{
  "encoder_arch": "vit",
  "model": "masked image model",
  "dataset": "regions of photos with short descriptions (Visual Genome)",
  "train_examples": 101725,
  "image_size": 32,
  "crop_scale_min": 0.7,
  "horizontal_flip": true,
  "translate": 0.12,
  "color_jitter": 0.1,
  "method": "mae",
  "mask_ratio": 0.5,
  "loss": "mse",
  "encoder_norm": "layernorm",
  "encoder_norm_position": "pre",
  "encoder_activation": "silu",
  "encoder_mlp_ratio": 4,
  "encoder_head_dim": 32,
  "encoder_fused_qkv": false,
  "encoder_bias": "none",
  "encoder_qk_norm": true,
  "encoder_parallel_block": false,
  "encoder_inner_norm": false,
  "encoder_patch_size": [4, 4],
  "encoder_layers": 6,
  "encoder_width": 320,
  "encoder_positions": "sincos",
  "decoder_width": 192,
  "norm_pix_loss": false,
  "decoder_layers": 3,
  "init": "lecun_normal",
  "residual_init": "zero_last",
  "optimizer": "soap",
  "beta2": 0.99,
  "lr": 0.002,
  "beta1": 0.95,
  "shampoo_beta": 0.99,
  "eps": 1e-08,
  "precondition_frequency": 20,
  "max_precond_dim": 1024,
  "one_sided": false,
  "adamw_lr_other_params": 0.0017,
  "steps": 19800,
  "batch_size": 64,
  "epochs": 12.5,
  "lr_schedule": "cosine",
  "final_lr_fraction": 0.1,
  "warmup_steps": 1980,
  "weight_decay": 0.03,
  "adamw_weight_decay_other_params": 0
}
Rows from block 4 of the encoder of a small masked image model, named by matrix and row number. Rows with one number belong to one neuron. Each number is 200 + 40 x the weight over its row's rms, rounded and kept within 0 to 999. All counts start at 0.
Before each neuron's rows are labels from the 100 images, of 14976, where the neuron reaches its highest value: "patch colour" is the nearest of a few named colours to the mean colour under the peak. Only what is clearly more common there than usual is listed. The data: regions of photos with short descriptions (Visual Genome). In brackets: how many of the 100.
# fc1: MLP up (encoder.blocks.4.mlp.fc1.weight, 1280x320), inputs 214-319
# fc2: MLP down (encoder.blocks.4.mlp.fc2.weight, 320x1280, transposed), outputs 214-319

patch colour: pink (28)
fc1.159,200,183,176,130,217,279,246,214,224,170,239,215,217,148,220,270,230,221,214,188,129,234,179,201,194,169,180,242,223,224,186,129,198,123,271,218,150,210,113,159,208,232,158,237,86,215,225,156,213,198,215,188,175,173,189,203,303,168,267,147,171,261,191,241,200,205,203,110,215,263,201,278,259,256,183,139,248,186,204,173,264,135,202,177,152,171,215,128,234,180,206,197,160,132,233,138,170,184,227,244,175,240,185,214,148,218
fc2.159,220,165,248,180,240,176,158,233,148,179,246,134,174,238,217,210,141,229,220,200,156,246,122,156,187,244,236,145,120,166,206,171,209,129,248,233,157,296,170,191,164,169,195,227,235,137,252,111,166,225,231,273,176,247,201,267,184,261,233,273,196,257,240,192,230,190,215,192,199,206,250,199,175,209,207,221,190,230,197,182,141,254,218,188,152,166,182,230,205,208,264,202,181,157,219,246,249,171,208,240,188,175,170,269,230,231

patch colour: blue (36)
fc1.655,214,177,135,223,202,143,148,188,200,230,244,256,155,192,278,266,256,220,236,211,228,194,143,148,178,244,174,189,236,224,218,233,164,158,246,235,196,219,168,145,212,138,284,326,135,224,190,173,204,218,237,201,215,187,218,226,202,232,243,252,183,215,213,245,205,166,241,197,178,229,160,216,233,217,167,195,177,158,217,267,168,174,274,181,165,154,246,116,188,213,226,186,237,193,228,224,209,186,241,188,130,210,216,186,283,218
fc2.655,173,204,241,157,191,235,248,203,131,135,182,147,233,247,164,148,106,151,144,152,156,225,236,225,233,116,289,184,156,148,225,164,249,162,179,198,173,197,260,253,224,238,105,90,295,198,242,159,210,210,191,228,232,234,172,161,229,156,201,192,171,155,177,177,148,214,207,233,192,191,213,209,215,210,269,204,190,249,228,164,203,189,169,163,254,220,181,252,197,220,160,175,144,220,188,239,182,201,178,208,211,260,193,207,187,256

patch colour: grey (61)
fc1.19,196,152,224,124,198,154,211,235,189,221,209,267,185,321,148,136,164,156,179,143,205,239,206,179,211,272,245,152,184,296,156,178,171,140,87,213,165,223,214,125,301,248,182,249,194,183,150,229,258,180,173,250,187,200,238,204,156,189,204,94,205,143,162,136,281,183,107,260,249,139,125,109,155,254,199,188,184,140,189,191,191,204,177,202,207,232,186,231,204,210,183,238,224,244,175,203,176,230,250,187,239,188,241,171,207,270
fc2.19,220,229,130,285,218,229,185,176,146,162,235,109,202,78,200,174,163,208,233,232,183,184,152,228,144,193,151,220,187,155,252,233,191,231,275,214,222,161,198,244,153,209,217,191,185,247,224,170,194,184,152,241,210,181,200,176,215,241,190,235,151,163,179,245,236,224,236,141,170,287,218,231,240,134,251,215,225,272,183,153,214,128,172,217,207,185,292,131,171,242,212,223,189,125,169,261,232,187,162,252,229,195,198,186,182,208

patch colour: pink (28)
fc1.598,224,243,99,175,140,249,202,254,163,238,139,206,146,169,203,167,235,149,185,235,234,221,198,178,220,230,253,168,218,187,252,158,183,240,188,227,136,120,228,206,162,265,213,123,261,218,236,206,197,246,244,239,188,204,213,198,243,191,220,210,187,157,206,258,249,151,172,175,202,145,141,188,167,238,156,229,176,255,186,176,204,122,212,171,169,186,287,123,220,176,175,172,193,213,223,208,146,262,206,228,251,177,159,182,193,124
fc2.598,158,227,260,231,220,165,223,231,201,157,215,198,179,180,222,166,247,206,228,218,212,209,253,273,202,207,281,188,139,224,260,122,275,123,138,141,280,190,137,283,235,239,189,266,178,197,256,243,181,181,165,230,206,220,223,131,193,161,115,209,145,180,195,206,176,203,160,195,203,226,152,179,155,202,193,245,121,194,181,260,221,222,206,226,224,164,172,202,167,232,167,185,175,225,154,197,209,240,187,174,192,188,236,251,261,236

patch colour: grey (64)
fc1.188,198,223,168,244,109,178,253,251,182,173,212,180,189,186,195,174,136,208,209,152,240,172,213,121,211,262,258,218,136,189,178,179,161,185,207,197,188,212,239,252,197,186,211,217,221,206,238,179,208,228,218,222,235,200,149,195,217,113,182,203,152,243,190,198,233,184,143,184,204,146,175,159,222,218,159,184,174,126,151,211,246,178,156,206,220,227,180,221,264,146,237,220,219,194,251,117,239,200,154,204,158,256,148,250,125,233
fc2.188,189,183,212,154,216,203,205,242,274,239,227,154,287,197,188,172,174,202,181,194,217,236,209,191,237,180,138,181,215,197,170,252,284,178,215,168,192,175,220,189,196,166,242,171,209,194,255,201,222,213,171,146,134,203,211,178,198,242,160,173,235,208,174,188,174,202,170,277,205,215,201,170,165,170,220,184,197,233,231,149,200,205,214,170,198,182,192,191,176,265,147,194,183,175,192,148,125,185,257,237,121,175,345,224,213,274

patch colour: brown (67)
fc1.445,195,175,270,147,228,146,206,173,133,168,227,179,279,191,189,166,142,264,176,145,253,220,162,240,156,243,289,229,174,218,107,176,184,229,206,175,202,181,157,252,221,112,233,243,158,191,188,208,260,200,176,221,221,232,95,242,174,129,168,178,218,261,206,178,219,255,239,241,214,215,208,226,179,204,153,209,262,239,231,162,198,232,213,237,128,232,262,232,179,198,215,204,162,217,199,260,212,221,184,165,168,187,210,255,96,188
fc2.445,209,215,154,248,182,275,246,181,259,230,200,220,189,224,205,250,252,159,264,235,113,162,258,182,205,183,120,136,240,162,292,235,224,162,194,210,200,244,272,126,173,258,153,136,203,163,193,210,200,184,203,177,132,154,285,99,184,251,230,249,155,112,208,211,197,146,172,140,177,207,189,202,180,210,204,162,110,197,154,241,177,179,194,185,214,172,171,210,214,164,173,201,238,192,243,133,207,150,196,207,224,226,162,166,249,217

patch colour: grey (62)
fc1.375,241,196,165,124,187,169,268,154,208,208,154,167,173,255,231,211,208,229,174,221,245,232,244,201,134,244,163,176,148,228,169,81,239,170,210,169,88,222,214,227,216,225,205,108,187,192,161,144,260,202,208,283,149,217,204,249,219,225,200,217,206,174,229,187,191,130,134,116,235,76,165,222,181,227,162,221,185,269,183,237,222,183,171,233,166,183,243,192,247,240,169,267,204,203,167,220,178,260,108,250,178,236,194,159,169,195
fc2.375,192,282,151,272,181,173,251,152,203,218,165,179,159,184,208,200,224,187,216,194,212,146,193,242,135,220,227,197,182,169,219,219,169,244,230,246,244,152,171,220,181,206,187,261,145,175,214,220,153,180,243,206,178,215,111,160,122,217,230,199,164,232,254,290,162,241,217,158,203,186,254,156,224,215,147,239,141,178,253,196,202,144,205,155,277,244,193,213,239,270,176,181,187,154,194,192,184,195,193,180,217,228,191,190,178,227

patch colour: cyan (27)
fc1.313,208,248,176,226,212,239,141,179,239,176,225,163,185,177,191,244,190,227,198,175,206,139,169,148,177,207,177,233,236,173,192,160,215,210,224,154,221,174,236,173,232,124,160,229,253,233,147,212,214,188,170,139,161,135,216,157,236,222,226,219,140,166,181,287,244,193,157,173,59,255,229,216,212,160,242,204,211,132,204,104,198,176,161,195,169,197,217,184,211,127,257,251,218,211,217,230,177,255,248,265,158,244,195,157,160,176
fc2.313,175,152,229,204,200,135,228,203,155,183,191,238,204,229,221,147,225,178,175,261,133,269,228,216,240,188,315,147,125,229,208,274,170,133,168,191,196,204,169,261,186,261,217,183,151,172,248,179,193,244,241,227,227,229,212,183,183,138,176,229,235,219,230,140,158,206,260,221,291,125,182,201,235,227,147,179,131,258,187,284,198,220,221,201,243,210,204,203,186,252,163,170,157,199,194,211,242,138,135,168,226,199,260,242,209,228

patch colour: blue (27)
fc1.615,117,224,227,265,242,276,181,185,177,237,196,191,177,186,191,219,223,143,161,249,175,238,242,145,144,174,186,110,236,137,173,246,194,199,178,189,235,210,171,220,146,187,185,146,184,193,185,149,277,199,229,207,193,294,160,161,201,169,227,184,178,166,142,176,177,230,193,213,229,177,214,255,113,176,229,276,174,193,228,136,267,165,153,182,206,108,198,245,121,142,166,246,164,180,254,193,225,191,216,180,262,156,132,179,211,166
fc2.615,259,189,130,255,133,163,259,193,195,184,216,224,181,197,203,204,108,244,193,191,181,175,212,190,223,226,179,227,173,203,227,155,203,162,167,283,144,185,283,153,209,206,223,270,235,224,221,206,137,226,212,132,209,161,181,198,203,209,195,303,204,123,238,187,174,200,209,215,174,193,221,159,204,194,162,173,189,214,173,300,136,246,289,267,197,223,191,196,222,230,238,183,238,258,123,230,217,177,188,216,206,214,250,179,224,208

patch colour: black (52)
fc1.183,221,140,197,218,169,196,288,160,179,141,171,215,223,200,235,131,238,234,261,213,173,134,209,160,196,158,221,249,202,210,166,162,125,138,192,213,199,190,221,167,160,123,148,199,193,245,222,230,224,184,247,190,201,219,242,220,181,209,235,300,177,235,271,138,229,222,274,241,157,129,222,176,176,200,229,129,227,239,166,247,235,173,197,125,179,269,231,143,148,200,213,182,174,224,165,291,131,251,206,214,168,219,149,192,212,203
fc2.183,164,275,198,176,187,198,160,208,221,273,227,224,217,193,157,254,158,185,144,149,199,257,183,221,249,255,221,180,197,189,234,262,249,249,204,223,207,226,213,250,242,273,252,218,193,162,188,158,227,204,188,200,217,150,204,186,198,172,199,102,216,170,138,236,193,202,119,186,241,250,137,197,200,199,179,249,152,145,206,182,160,209,215,234,185,101,190,250,246,218,270,213,233,194,235,104,219,169,196,199,201,201,285,202,201,236

patch colour: black (28)
fc1.607,216,196,231,177,130,266,240,226,192,178,205,162,138,141,163,254,141,191,181,177,225,230,169,194,230,203,180,198,145,187,231,238,163,217,152,259,221,178,135,149,106,127,149,200,242,219,251,164,171,206,226,217,158,203,189,256,123,228,207,160,208,211,203,173,183,260,170,188,289,282,193,222,163,210,251,227,165,173,239,277,206,184,193,134,165,240,229,199,265,172,177,243,154,234,237,223,162,107,193,252,153,176,189,224,306,233
fc2.607,192,230,195,281,237,219,184,146,168,191,150,275,153,183,219,180,242,186,202,303,143,169,244,233,232,215,140,192,213,194,258,246,216,156,207,190,253,257,201,194,228,236,162,208,180,155,151,201,244,263,158,156,152,156,191,160,194,240,174,165,136,189,198,175,201,213,216,199,189,220,245,149,170,236,239,209,242,204,237,187,224,245,185,239,218,200,237,191,202,179,187,208,248,129,166,185,183,243,185,169,191,188,240,140,249,123

patch colour: grey (64)
fc1.325,197,212,208,191,259,203,192,98,227,53,201,231,218,188,179,210,224,188,251,171,205,173,222,217,191,161,177,269,197,171,241,210,126,210,261,211,184,199,162,224,217,190,200,292,168,94,230,160,183,223,219,263,217,179,240,140,188,211,182,235,145,285,207,233,197,228,245,237,169,196,196,234,242,174,194,181,244,187,186,258,186,225,161,203,152,196,137,187,222,180,217,244,183,149,205,164,189,152,218,210,224,219,213,243,230,281
fc2.325,233,171,179,159,214,206,225,250,160,172,202,170,228,237,216,195,177,154,187,219,203,202,188,202,164,258,202,233,222,241,136,219,172,212,192,256,285,193,245,160,233,265,177,244,238,244,199,168,186,174,212,211,199,260,196,235,210,170,200,227,204,159,201,208,192,174,161,147,209,256,221,134,150,158,162,201,229,166,173,168,180,205,205,182,235,160,180,171,182,222,205,218,171,241,278,253,260,189,187,192,211,173,275,91,203,212

patch colour: blue (58)
fc1.717,239,181,164,222,108,182,195,232,127,191,158,173,173,200,227,221,208,182,240,206,171,162,219,226,181,169,195,228,269,207,180,195,239,176,204,236,196,261,176,197,151,247,217,153,140,208,213,173,261,207,221,245,191,200,270,228,231,205,196,164,139,200,234,172,224,200,221,240,233,176,209,145,238,234,207,141,185,240,108,192,178,224,198,186,173,214,218,214,180,226,157,194,174,229,209,272,174,248,152,237,276,204,198,210,203,172
fc2.717,185,217,179,158,197,264,208,136,234,168,237,154,224,150,189,161,197,225,216,193,182,232,213,201,213,179,247,161,133,185,217,273,199,225,147,285,293,163,213,251,213,229,258,329,254,211,270,245,126,121,228,182,144,220,212,207,206,186,204,181,223,239,164,112,189,182,183,155,225,224,161,188,163,241,197,269,173,178,141,184,211,250,208,209,235,241,149,199,196,193,203,128,221,269,188,197,269,214,169,155,225,227,251,184,264,217

patch colour: grey (61)
fc1.342,205,177,218,164,174,263,227,229,198,143,295,236,194,150,230,170,168,198,218,174,234,194,176,193,100,148,243,254,252,177,189,228,183,165,200,140,226,246,191,251,213,215,125,236,258,226,234,198,204,241,205,197,259,137,204,182,236,260,191,262,209,181,190,189,179,127,176,157,224,302,227,261,156,197,213,163,211,209,238,230,207,188,209,201,225,210,220,222,232,154,231,230,167,254,162,234,296,184,208,218,180,270,196,187,235,222
fc2.342,239,212,177,184,220,210,160,189,114,155,167,236,263,199,158,177,168,167,247,295,238,216,217,199,210,286,196,219,192,251,170,201,260,277,226,265,241,154,188,169,197,270,122,240,154,185,196,163,206,172,173,165,169,206,254,115,171,189,164,263,142,214,236,213,228,202,225,221,215,253,178,193,134,188,158,223,165,179,145,254,200,218,233,200,159,159,249,195,156,188,192,185,274,242,204,173,232,223,181,165,208,170,141,212,203,220

patch colour: black (29)
fc1.293,139,213,182,243,225,232,209,149,176,216,295,234,181,160,171,243,197,254,144,214,189,186,221,169,154,192,203,200,143,194,172,235,158,226,185,195,218,222,159,227,182,244,234,230,181,232,211,189,229,268,230,152,153,216,185,220,188,200,226,240,269,225,271,143,311,182,171,195,213,134,153,237,212,246,175,152,181,198,219,233,230,233,215,176,185,194,156,201,172,173,170,281,138,143,241,217,254,214,236,188,213,190,242,158,176,137
fc2.293,254,241,230,225,206,196,196,234,222,197,166,176,197,282,202,171,261,190,192,211,177,188,187,169,179,218,180,175,271,139,162,143,204,201,210,161,233,194,142,191,265,155,213,230,227,190,187,183,199,158,251,183,260,209,191,172,246,231,173,144,123,192,174,247,119,203,218,244,180,279,249,176,191,164,218,235,206,210,192,163,131,231,142,255,253,207,244,177,212,187,247,151,252,289,142,210,182,172,179,228,146,212,240,245,229,235

patch colour: brown (61)
fc1.255,241,194,180,280,155,213,205,145,136,138,181,190,162,226,221,251,264,158,187,265,218,146,181,217,245,131,147,217,156,175,323,227,223,244,168,223,223,229,224,161,175,294,122,191,193,168,181,192,264,209,263,183,248,252,214,242,194,208,169,178,207,158,218,177,136,168,148,164,258,272,208,172,183,175,297,184,212,204,189,161,179,224,219,145,203,149,171,199,222,196,194,262,207,151,211,258,161,232,178,249,212,121,147,208,254,162
fc2.255,175,191,224,108,253,195,213,210,273,241,209,193,194,169,213,154,125,267,216,139,149,201,209,210,190,310,191,210,257,210,102,212,153,192,217,243,162,156,129,219,217,124,290,210,191,255,218,217,139,197,182,164,193,201,184,193,190,218,266,216,233,250,184,192,261,226,233,229,190,131,158,214,184,230,132,277,192,192,229,234,190,189,212,252,167,223,183,198,237,214,201,171,190,241,163,160,251,196,218,192,177,253,224,185,216,242

patch colour: pink (31)
fc1.234,226,207,260,242,144,196,173,199,186,203,177,222,245,220,199,152,221,247,171,198,166,180,181,203,159,180,230,242,269,234,206,242,195,199,186,201,288,202,217,218,192,209,254,270,150,195,220,185,208,223,200,259,255,180,244,230,186,184,143,160,163,267,246,139,170,223,225,246,171,264,181,209,192,212,204,231,201,236,88,176,189,232,168,149,250,200,186,253,198,144,245,198,199,132,231,227,267,157,154,238,223,184,268,234,172,93
fc2.234,169,160,164,212,272,186,198,154,260,154,175,153,223,169,220,193,207,154,147,259,177,232,180,197,256,257,236,257,213,166,228,215,267,170,256,192,266,199,195,221,179,204,174,168,148,218,150,195,144,207,165,153,262,235,211,308,187,250,174,190,268,202,167,206,169,160,179,137,220,253,183,178,183,163,216,179,215,259,268,213,163,169,169,201,150,176,254,136,177,232,167,194,166,222,211,170,254,234,226,164,146,209,193,158,259,237

patch colour: brown (81)
fc1.364,215,186,247,239,138,184,217,177,191,151,252,208,116,268,207,250,148,200,197,236,191,200,164,130,240,98,155,185,193,155,229,226,202,227,244,251,213,272,162,191,194,181,194,226,156,237,214,172,303,247,270,223,221,196,241,177,181,231,216,207,179,242,155,132,122,229,169,200,251,206,189,223,218,169,294,224,215,153,189,140,160,207,224,173,217,203,207,156,241,199,199,252,249,199,238,128,177,119,132,160,238,192,182,224,297,131
fc2.364,198,200,175,179,286,185,181,207,205,198,156,207,186,153,163,209,264,219,134,218,208,192,248,225,202,286,246,258,164,206,202,205,175,211,247,220,234,209,180,233,172,212,203,160,153,160,176,233,165,164,166,207,117,243,169,195,184,176,150,125,216,161,280,231,206,107,217,151,194,205,260,132,148,226,149,229,150,220,167,258,271,209,168,265,214,185,204,188,216,229,185,155,197,205,169,241,163,276,245,271,175,183,231,216,248,241

patch colour: pink (28)
fc1.756,232,211,214,155,171,231,140,197,171,225,226,160,205,170,183,222,171,262,186,243,179,263,157,188,220,209,228,190,159,272,138,200,216,245,237,212,135,173,210,178,223,153,171,218,206,231,166,156,220,184,142,265,176,186,192,256,189,226,198,190,197,201,249,245,180,210,220,199,193,181,283,145,232,224,185,134,181,223,210,175,172,170,148,193,137,217,190,149,244,238,189,250,222,166,279,164,198,189,163,170,227,192,195,217,159,244
fc2.756,171,183,189,273,296,179,243,135,91,186,227,194,197,164,204,189,217,152,183,168,196,190,200,174,195,225,230,178,186,155,196,226,264,191,214,187,278,268,141,192,274,243,199,188,125,184,285,193,107,289,211,185,191,220,229,236,159,192,203,191,197,191,228,198,230,225,235,192,221,224,178,164,130,167,180,232,219,225,188,147,240,257,185,155,296,205,204,169,132,155,236,158,209,237,143,227,267,193,177,238,216,122,212,162,196,214

patch colour: pink (35)
fc1.499,221,236,237,100,218,215,175,206,236,279,205,258,205,128,172,214,131,239,150,223,194,247,244,205,232,185,212,137,172,172,141,121,163,157,184,210,178,277,132,197,175,292,228,260,217,173,232,254,130,204,217,177,159,276,228,217,179,223,222,209,208,239,229,251,218,161,168,187,261,178,242,199,248,200,243,245,195,156,169,219,240,264,210,212,215,283,224,218,195,174,218,291,199,158,167,221,269,192,225,221,198,140,187,203,243,168
fc2.499,185,132,171,238,196,209,240,191,150,148,199,197,174,259,222,153,219,211,218,222,204,184,208,211,186,204,210,248,235,182,272,294,237,218,174,238,241,87,271,193,182,134,159,156,217,267,194,149,230,216,205,164,195,157,156,197,234,196,191,197,176,129,183,107,226,210,209,207,174,244,151,208,113,163,181,225,153,195,227,178,123,142,193,191,159,96,208,172,215,225,170,127,181,230,202,192,214,196,193,191,242,250,230,185,180,225

patch colour: grey (60)
fc1.223,204,181,216,216,174,224,125,230,164,207,227,291,178,189,251,161,194,156,204,127,192,241,231,253,203,186,195,180,233,215,188,224,206,232,224,168,165,191,247,213,209,156,162,216,200,220,202,242,166,129,178,178,169,224,155,274,221,210,243,221,192,161,165,217,168,203,203,261,169,182,148,167,196,196,175,217,168,222,235,223,225,242,152,167,155,178,196,250,231,186,180,112,210,252,201,134,222,175,72,225,189,287,296,180,176,220
fc2.223,197,190,127,192,210,203,254,204,231,188,182,122,274,228,154,239,202,222,241,259,230,167,187,180,171,212,227,217,209,203,217,216,194,136,182,214,246,243,168,195,226,241,182,138,143,151,205,169,192,253,225,218,255,164,220,101,184,166,160,153,205,207,249,200,245,234,188,147,241,237,247,228,237,229,221,175,249,228,162,205,239,146,214,244,218,242,172,205,172,206,236,274,176,171,219,264,214,244,325,169,186,108,138,205,216,200

patch colour: brown (61)
fc1.601,238,154,216,194,336,206,207,207,198,176,198,217,224,172,208,153,229,181,160,157,159,188,164,201,186,160,115,206,247,277,193,174,315,150,199,251,218,261,209,181,159,198,155,196,269,145,196,203,245,246,188,167,224,212,165,158,159,200,217,164,195,311,259,186,201,226,210,166,116,234,197,181,151,202,157,229,178,165,204,249,240,199,151,226,169,211,208,225,257,190,212,214,199,194,97,191,159,225,173,232,205,162,238,216,180,289
fc2.601,188,125,165,275,148,151,174,228,195,226,157,203,224,170,203,216,211,164,311,247,246,269,209,218,171,247,266,224,171,116,150,303,197,153,201,177,190,224,179,155,208,202,207,234,161,196,191,172,141,178,192,169,200,262,186,255,190,200,193,243,207,218,228,149,183,186,257,258,179,184,206,222,211,150,154,117,142,253,146,257,132,232,204,192,190,286,183,272,235,216,204,253,230,164,246,232,192,255,216,209,142,260,168,204,271,154

patch colour: brown (68)
fc1.144,193,92,208,256,241,201,213,163,174,216,193,224,192,223,207,188,205,251,201,116,161,179,249,222,188,250,225,243,272,176,174,200,199,196,225,207,151,221,163,148,169,273,173,218,229,219,187,282,305,251,232,146,186,213,193,217,185,222,218,203,270,195,186,233,181,235,145,211,208,186,160,162,207,144,179,240,120,206,188,210,180,270,212,169,216,196,188,186,237,193,190,144,237,235,201,183,155,247,249,181,213,158,158,270,219,221
fc2.144,163,193,177,233,254,250,211,270,194,166,152,193,221,123,186,196,167,231,203,193,263,241,130,145,193,190,225,260,162,201,174,227,253,190,250,254,215,217,95,155,190,183,169,196,129,170,244,253,182,71,151,192,204,199,222,249,241,233,228,127,244,294,196,189,210,182,170,235,181,167,252,202,175,193,241,128,148,229,214,159,167,196,258,138,186,186,191,178,203,222,174,227,201,172,197,223,252,236,191,258,143,235,202,202,201,292

patch colour: red (40)
fc1.466,208,214,254,238,139,226,212,213,222,201,198,228,133,215,166,241,172,193,183,223,208,238,181,158,224,182,190,158,213,168,231,209,162,183,245,152,265,233,186,211,145,251,200,259,228,207,204,167,194,221,172,216,117,226,256,178,166,240,201,178,184,191,187,117,152,192,80,134,300,219,223,190,163,208,239,249,136,238,149,199,148,253,178,244,205,190,194,255,172,165,192,265,240,214,213,183,271,133,182,141,208,154,149,184,252,129
fc2.466,229,200,193,148,262,200,199,196,125,153,249,167,188,182,193,172,198,178,219,219,218,157,223,236,226,194,243,225,190,184,226,204,215,159,196,248,179,190,227,131,228,158,182,184,206,188,219,231,208,233,227,240,244,174,135,233,260,210,200,225,183,224,259,290,181,139,247,209,133,256,159,207,215,237,222,193,179,150,199,240,218,184,258,167,221,229,199,143,277,246,197,169,210,208,194,194,95,221,222,287,219,200,205,231,208,230

patch colour: red (40)
fc1.651,260,141,256,233,181,118,299,262,216,258,223,175,201,169,184,187,97,111,227,205,175,195,183,245,183,197,189,291,185,203,217,304,232,208,164,159,134,163,217,223,173,220,216,134,247,157,250,160,134,168,129,174,186,192,211,177,171,161,201,206,196,214,177,198,198,230,102,166,136,213,151,180,242,183,147,261,249,223,179,173,222,201,265,283,224,230,212,205,193,129,179,217,229,207,170,261,203,142,176,203,177,252,150,154,210,197
fc2.651,156,241,173,194,234,290,137,159,159,138,211,220,188,208,191,220,265,234,196,155,199,204,230,181,239,200,214,135,234,182,188,80,175,214,243,273,259,198,225,140,238,236,235,306,202,191,156,208,232,192,244,274,239,217,228,248,253,240,198,186,233,117,217,213,190,201,258,249,212,214,197,204,184,252,190,128,131,219,233,218,155,224,156,122,195,175,164,221,215,252,274,169,186,179,167,137,172,234,239,198,244,168,242,241,176,178

patch colour: blue (26)
fc1.447,140,174,234,107,268,221,191,157,173,176,278,197,173,257,193,160,258,226,194,205,190,232,196,167,172,211,204,189,156,142,152,241,166,236,209,184,153,204,213,226,244,160,220,186,190,162,184,204,250,207,279,230,235,224,290,148,243,280,212,301,206,213,196,229,163,238,236,195,235,201,208,181,239,192,162,220,252,183,164,254,216,210,210,272,138,206,237,199,213,197,203,115,176,217,222,155,186,182,220,246,157,196,195,325,184,201
fc2.447,232,162,209,206,188,158,252,187,180,210,150,256,228,192,247,157,163,204,176,201,167,274,179,198,220,158,201,227,193,229,138,300,228,218,186,236,296,268,158,158,230,231,221,213,178,232,248,135,139,150,221,99,154,210,146,241,138,180,201,258,161,200,258,213,188,103,97,204,217,218,229,177,128,210,187,179,152,168,194,181,245,267,164,230,248,197,219,194,182,165,211,235,178,194,150,221,162,185,220,174,162,232,216,108,268,220

patch colour: brown (65)
fc1.712,228,178,279,186,169,254,185,222,240,198,242,212,182,215,209,152,162,278,195,192,174,256,141,159,177,224,157,276,255,205,199,218,175,171,192,229,170,258,235,193,209,180,222,280,182,208,131,171,255,226,275,282,222,225,239,173,210,164,222,109,198,194,221,165,234,133,144,150,169,287,242,171,128,223,221,197,195,295,180,164,167,175,255,206,175,225,228,212,264,203,178,218,140,121,243,236,226,236,223,183,215,212,232,205,226,162
fc2.712,291,156,210,224,180,177,240,175,114,184,178,205,206,189,235,212,240,119,200,249,198,230,256,244,208,240,263,167,265,243,258,189,186,151,130,148,208,187,147,215,190,209,205,160,238,218,292,202,156,97,244,165,207,230,260,248,189,241,177,202,276,148,177,183,153,153,269,221,216,241,195,193,205,146,265,232,183,236,207,251,290,164,245,248,213,193,215,246,174,215,250,176,274,225,241,267,192,256,246,164,205,126,123,135,125,223

patch colour: brown (78)
fc1.431,194,213,237,226,151,204,223,188,163,171,273,160,204,170,197,202,261,206,176,216,202,191,204,254,125,256,193,208,239,148,196,311,241,194,208,241,177,212,180,254,117,282,202,174,161,166,225,218,212,247,231,240,175,204,211,240,205,267,216,201,180,189,168,196,213,216,188,177,261,232,166,221,203,189,201,256,188,263,202,218,204,214,191,214,216,218,263,203,204,172,175,168,160,203,111,204,190,120,193,183,196,214,183,195,257,256
fc2.431,169,191,130,292,266,260,175,199,148,240,176,261,229,150,201,176,248,136,212,282,158,246,233,180,235,194,197,236,231,186,192,198,134,234,170,195,212,198,194,119,200,151,190,218,240,154,155,228,283,146,269,223,137,149,258,175,183,187,128,280,233,205,177,145,187,201,269,188,154,256,237,187,103,223,207,160,202,165,205,199,174,267,272,255,176,230,161,225,168,149,244,212,294,220,191,202,209,238,118,144,200,263,221,111,244,106

patch colour: blue (27)
fc1.568,148,194,262,150,158,156,212,192,252,269,288,252,217,119,159,208,253,140,182,171,161,247,109,232,227,221,123,220,186,230,208,157,151,171,206,155,308,173,218,148,212,308,156,190,212,172,214,229,258,158,137,192,256,208,239,167,233,184,261,185,193,167,232,181,178,152,174,245,240,187,210,219,215,214,240,249,215,216,150,206,117,202,211,203,149,167,211,139,108,186,203,147,225,247,229,219,193,174,232,199,197,271,191,249,262,232
fc2.568,242,220,149,235,224,237,216,234,166,107,128,207,175,203,242,183,153,231,200,212,251,185,277,160,173,125,303,185,212,192,221,254,260,197,205,244,140,246,195,252,187,117,236,193,176,258,238,207,190,249,279,176,126,183,193,265,174,191,150,223,217,158,186,222,262,249,200,199,158,218,177,189,184,137,186,225,147,169,236,201,233,187,179,198,235,186,164,269,299,171,188,275,190,201,186,169,263,199,148,227,206,157,203,175,132,159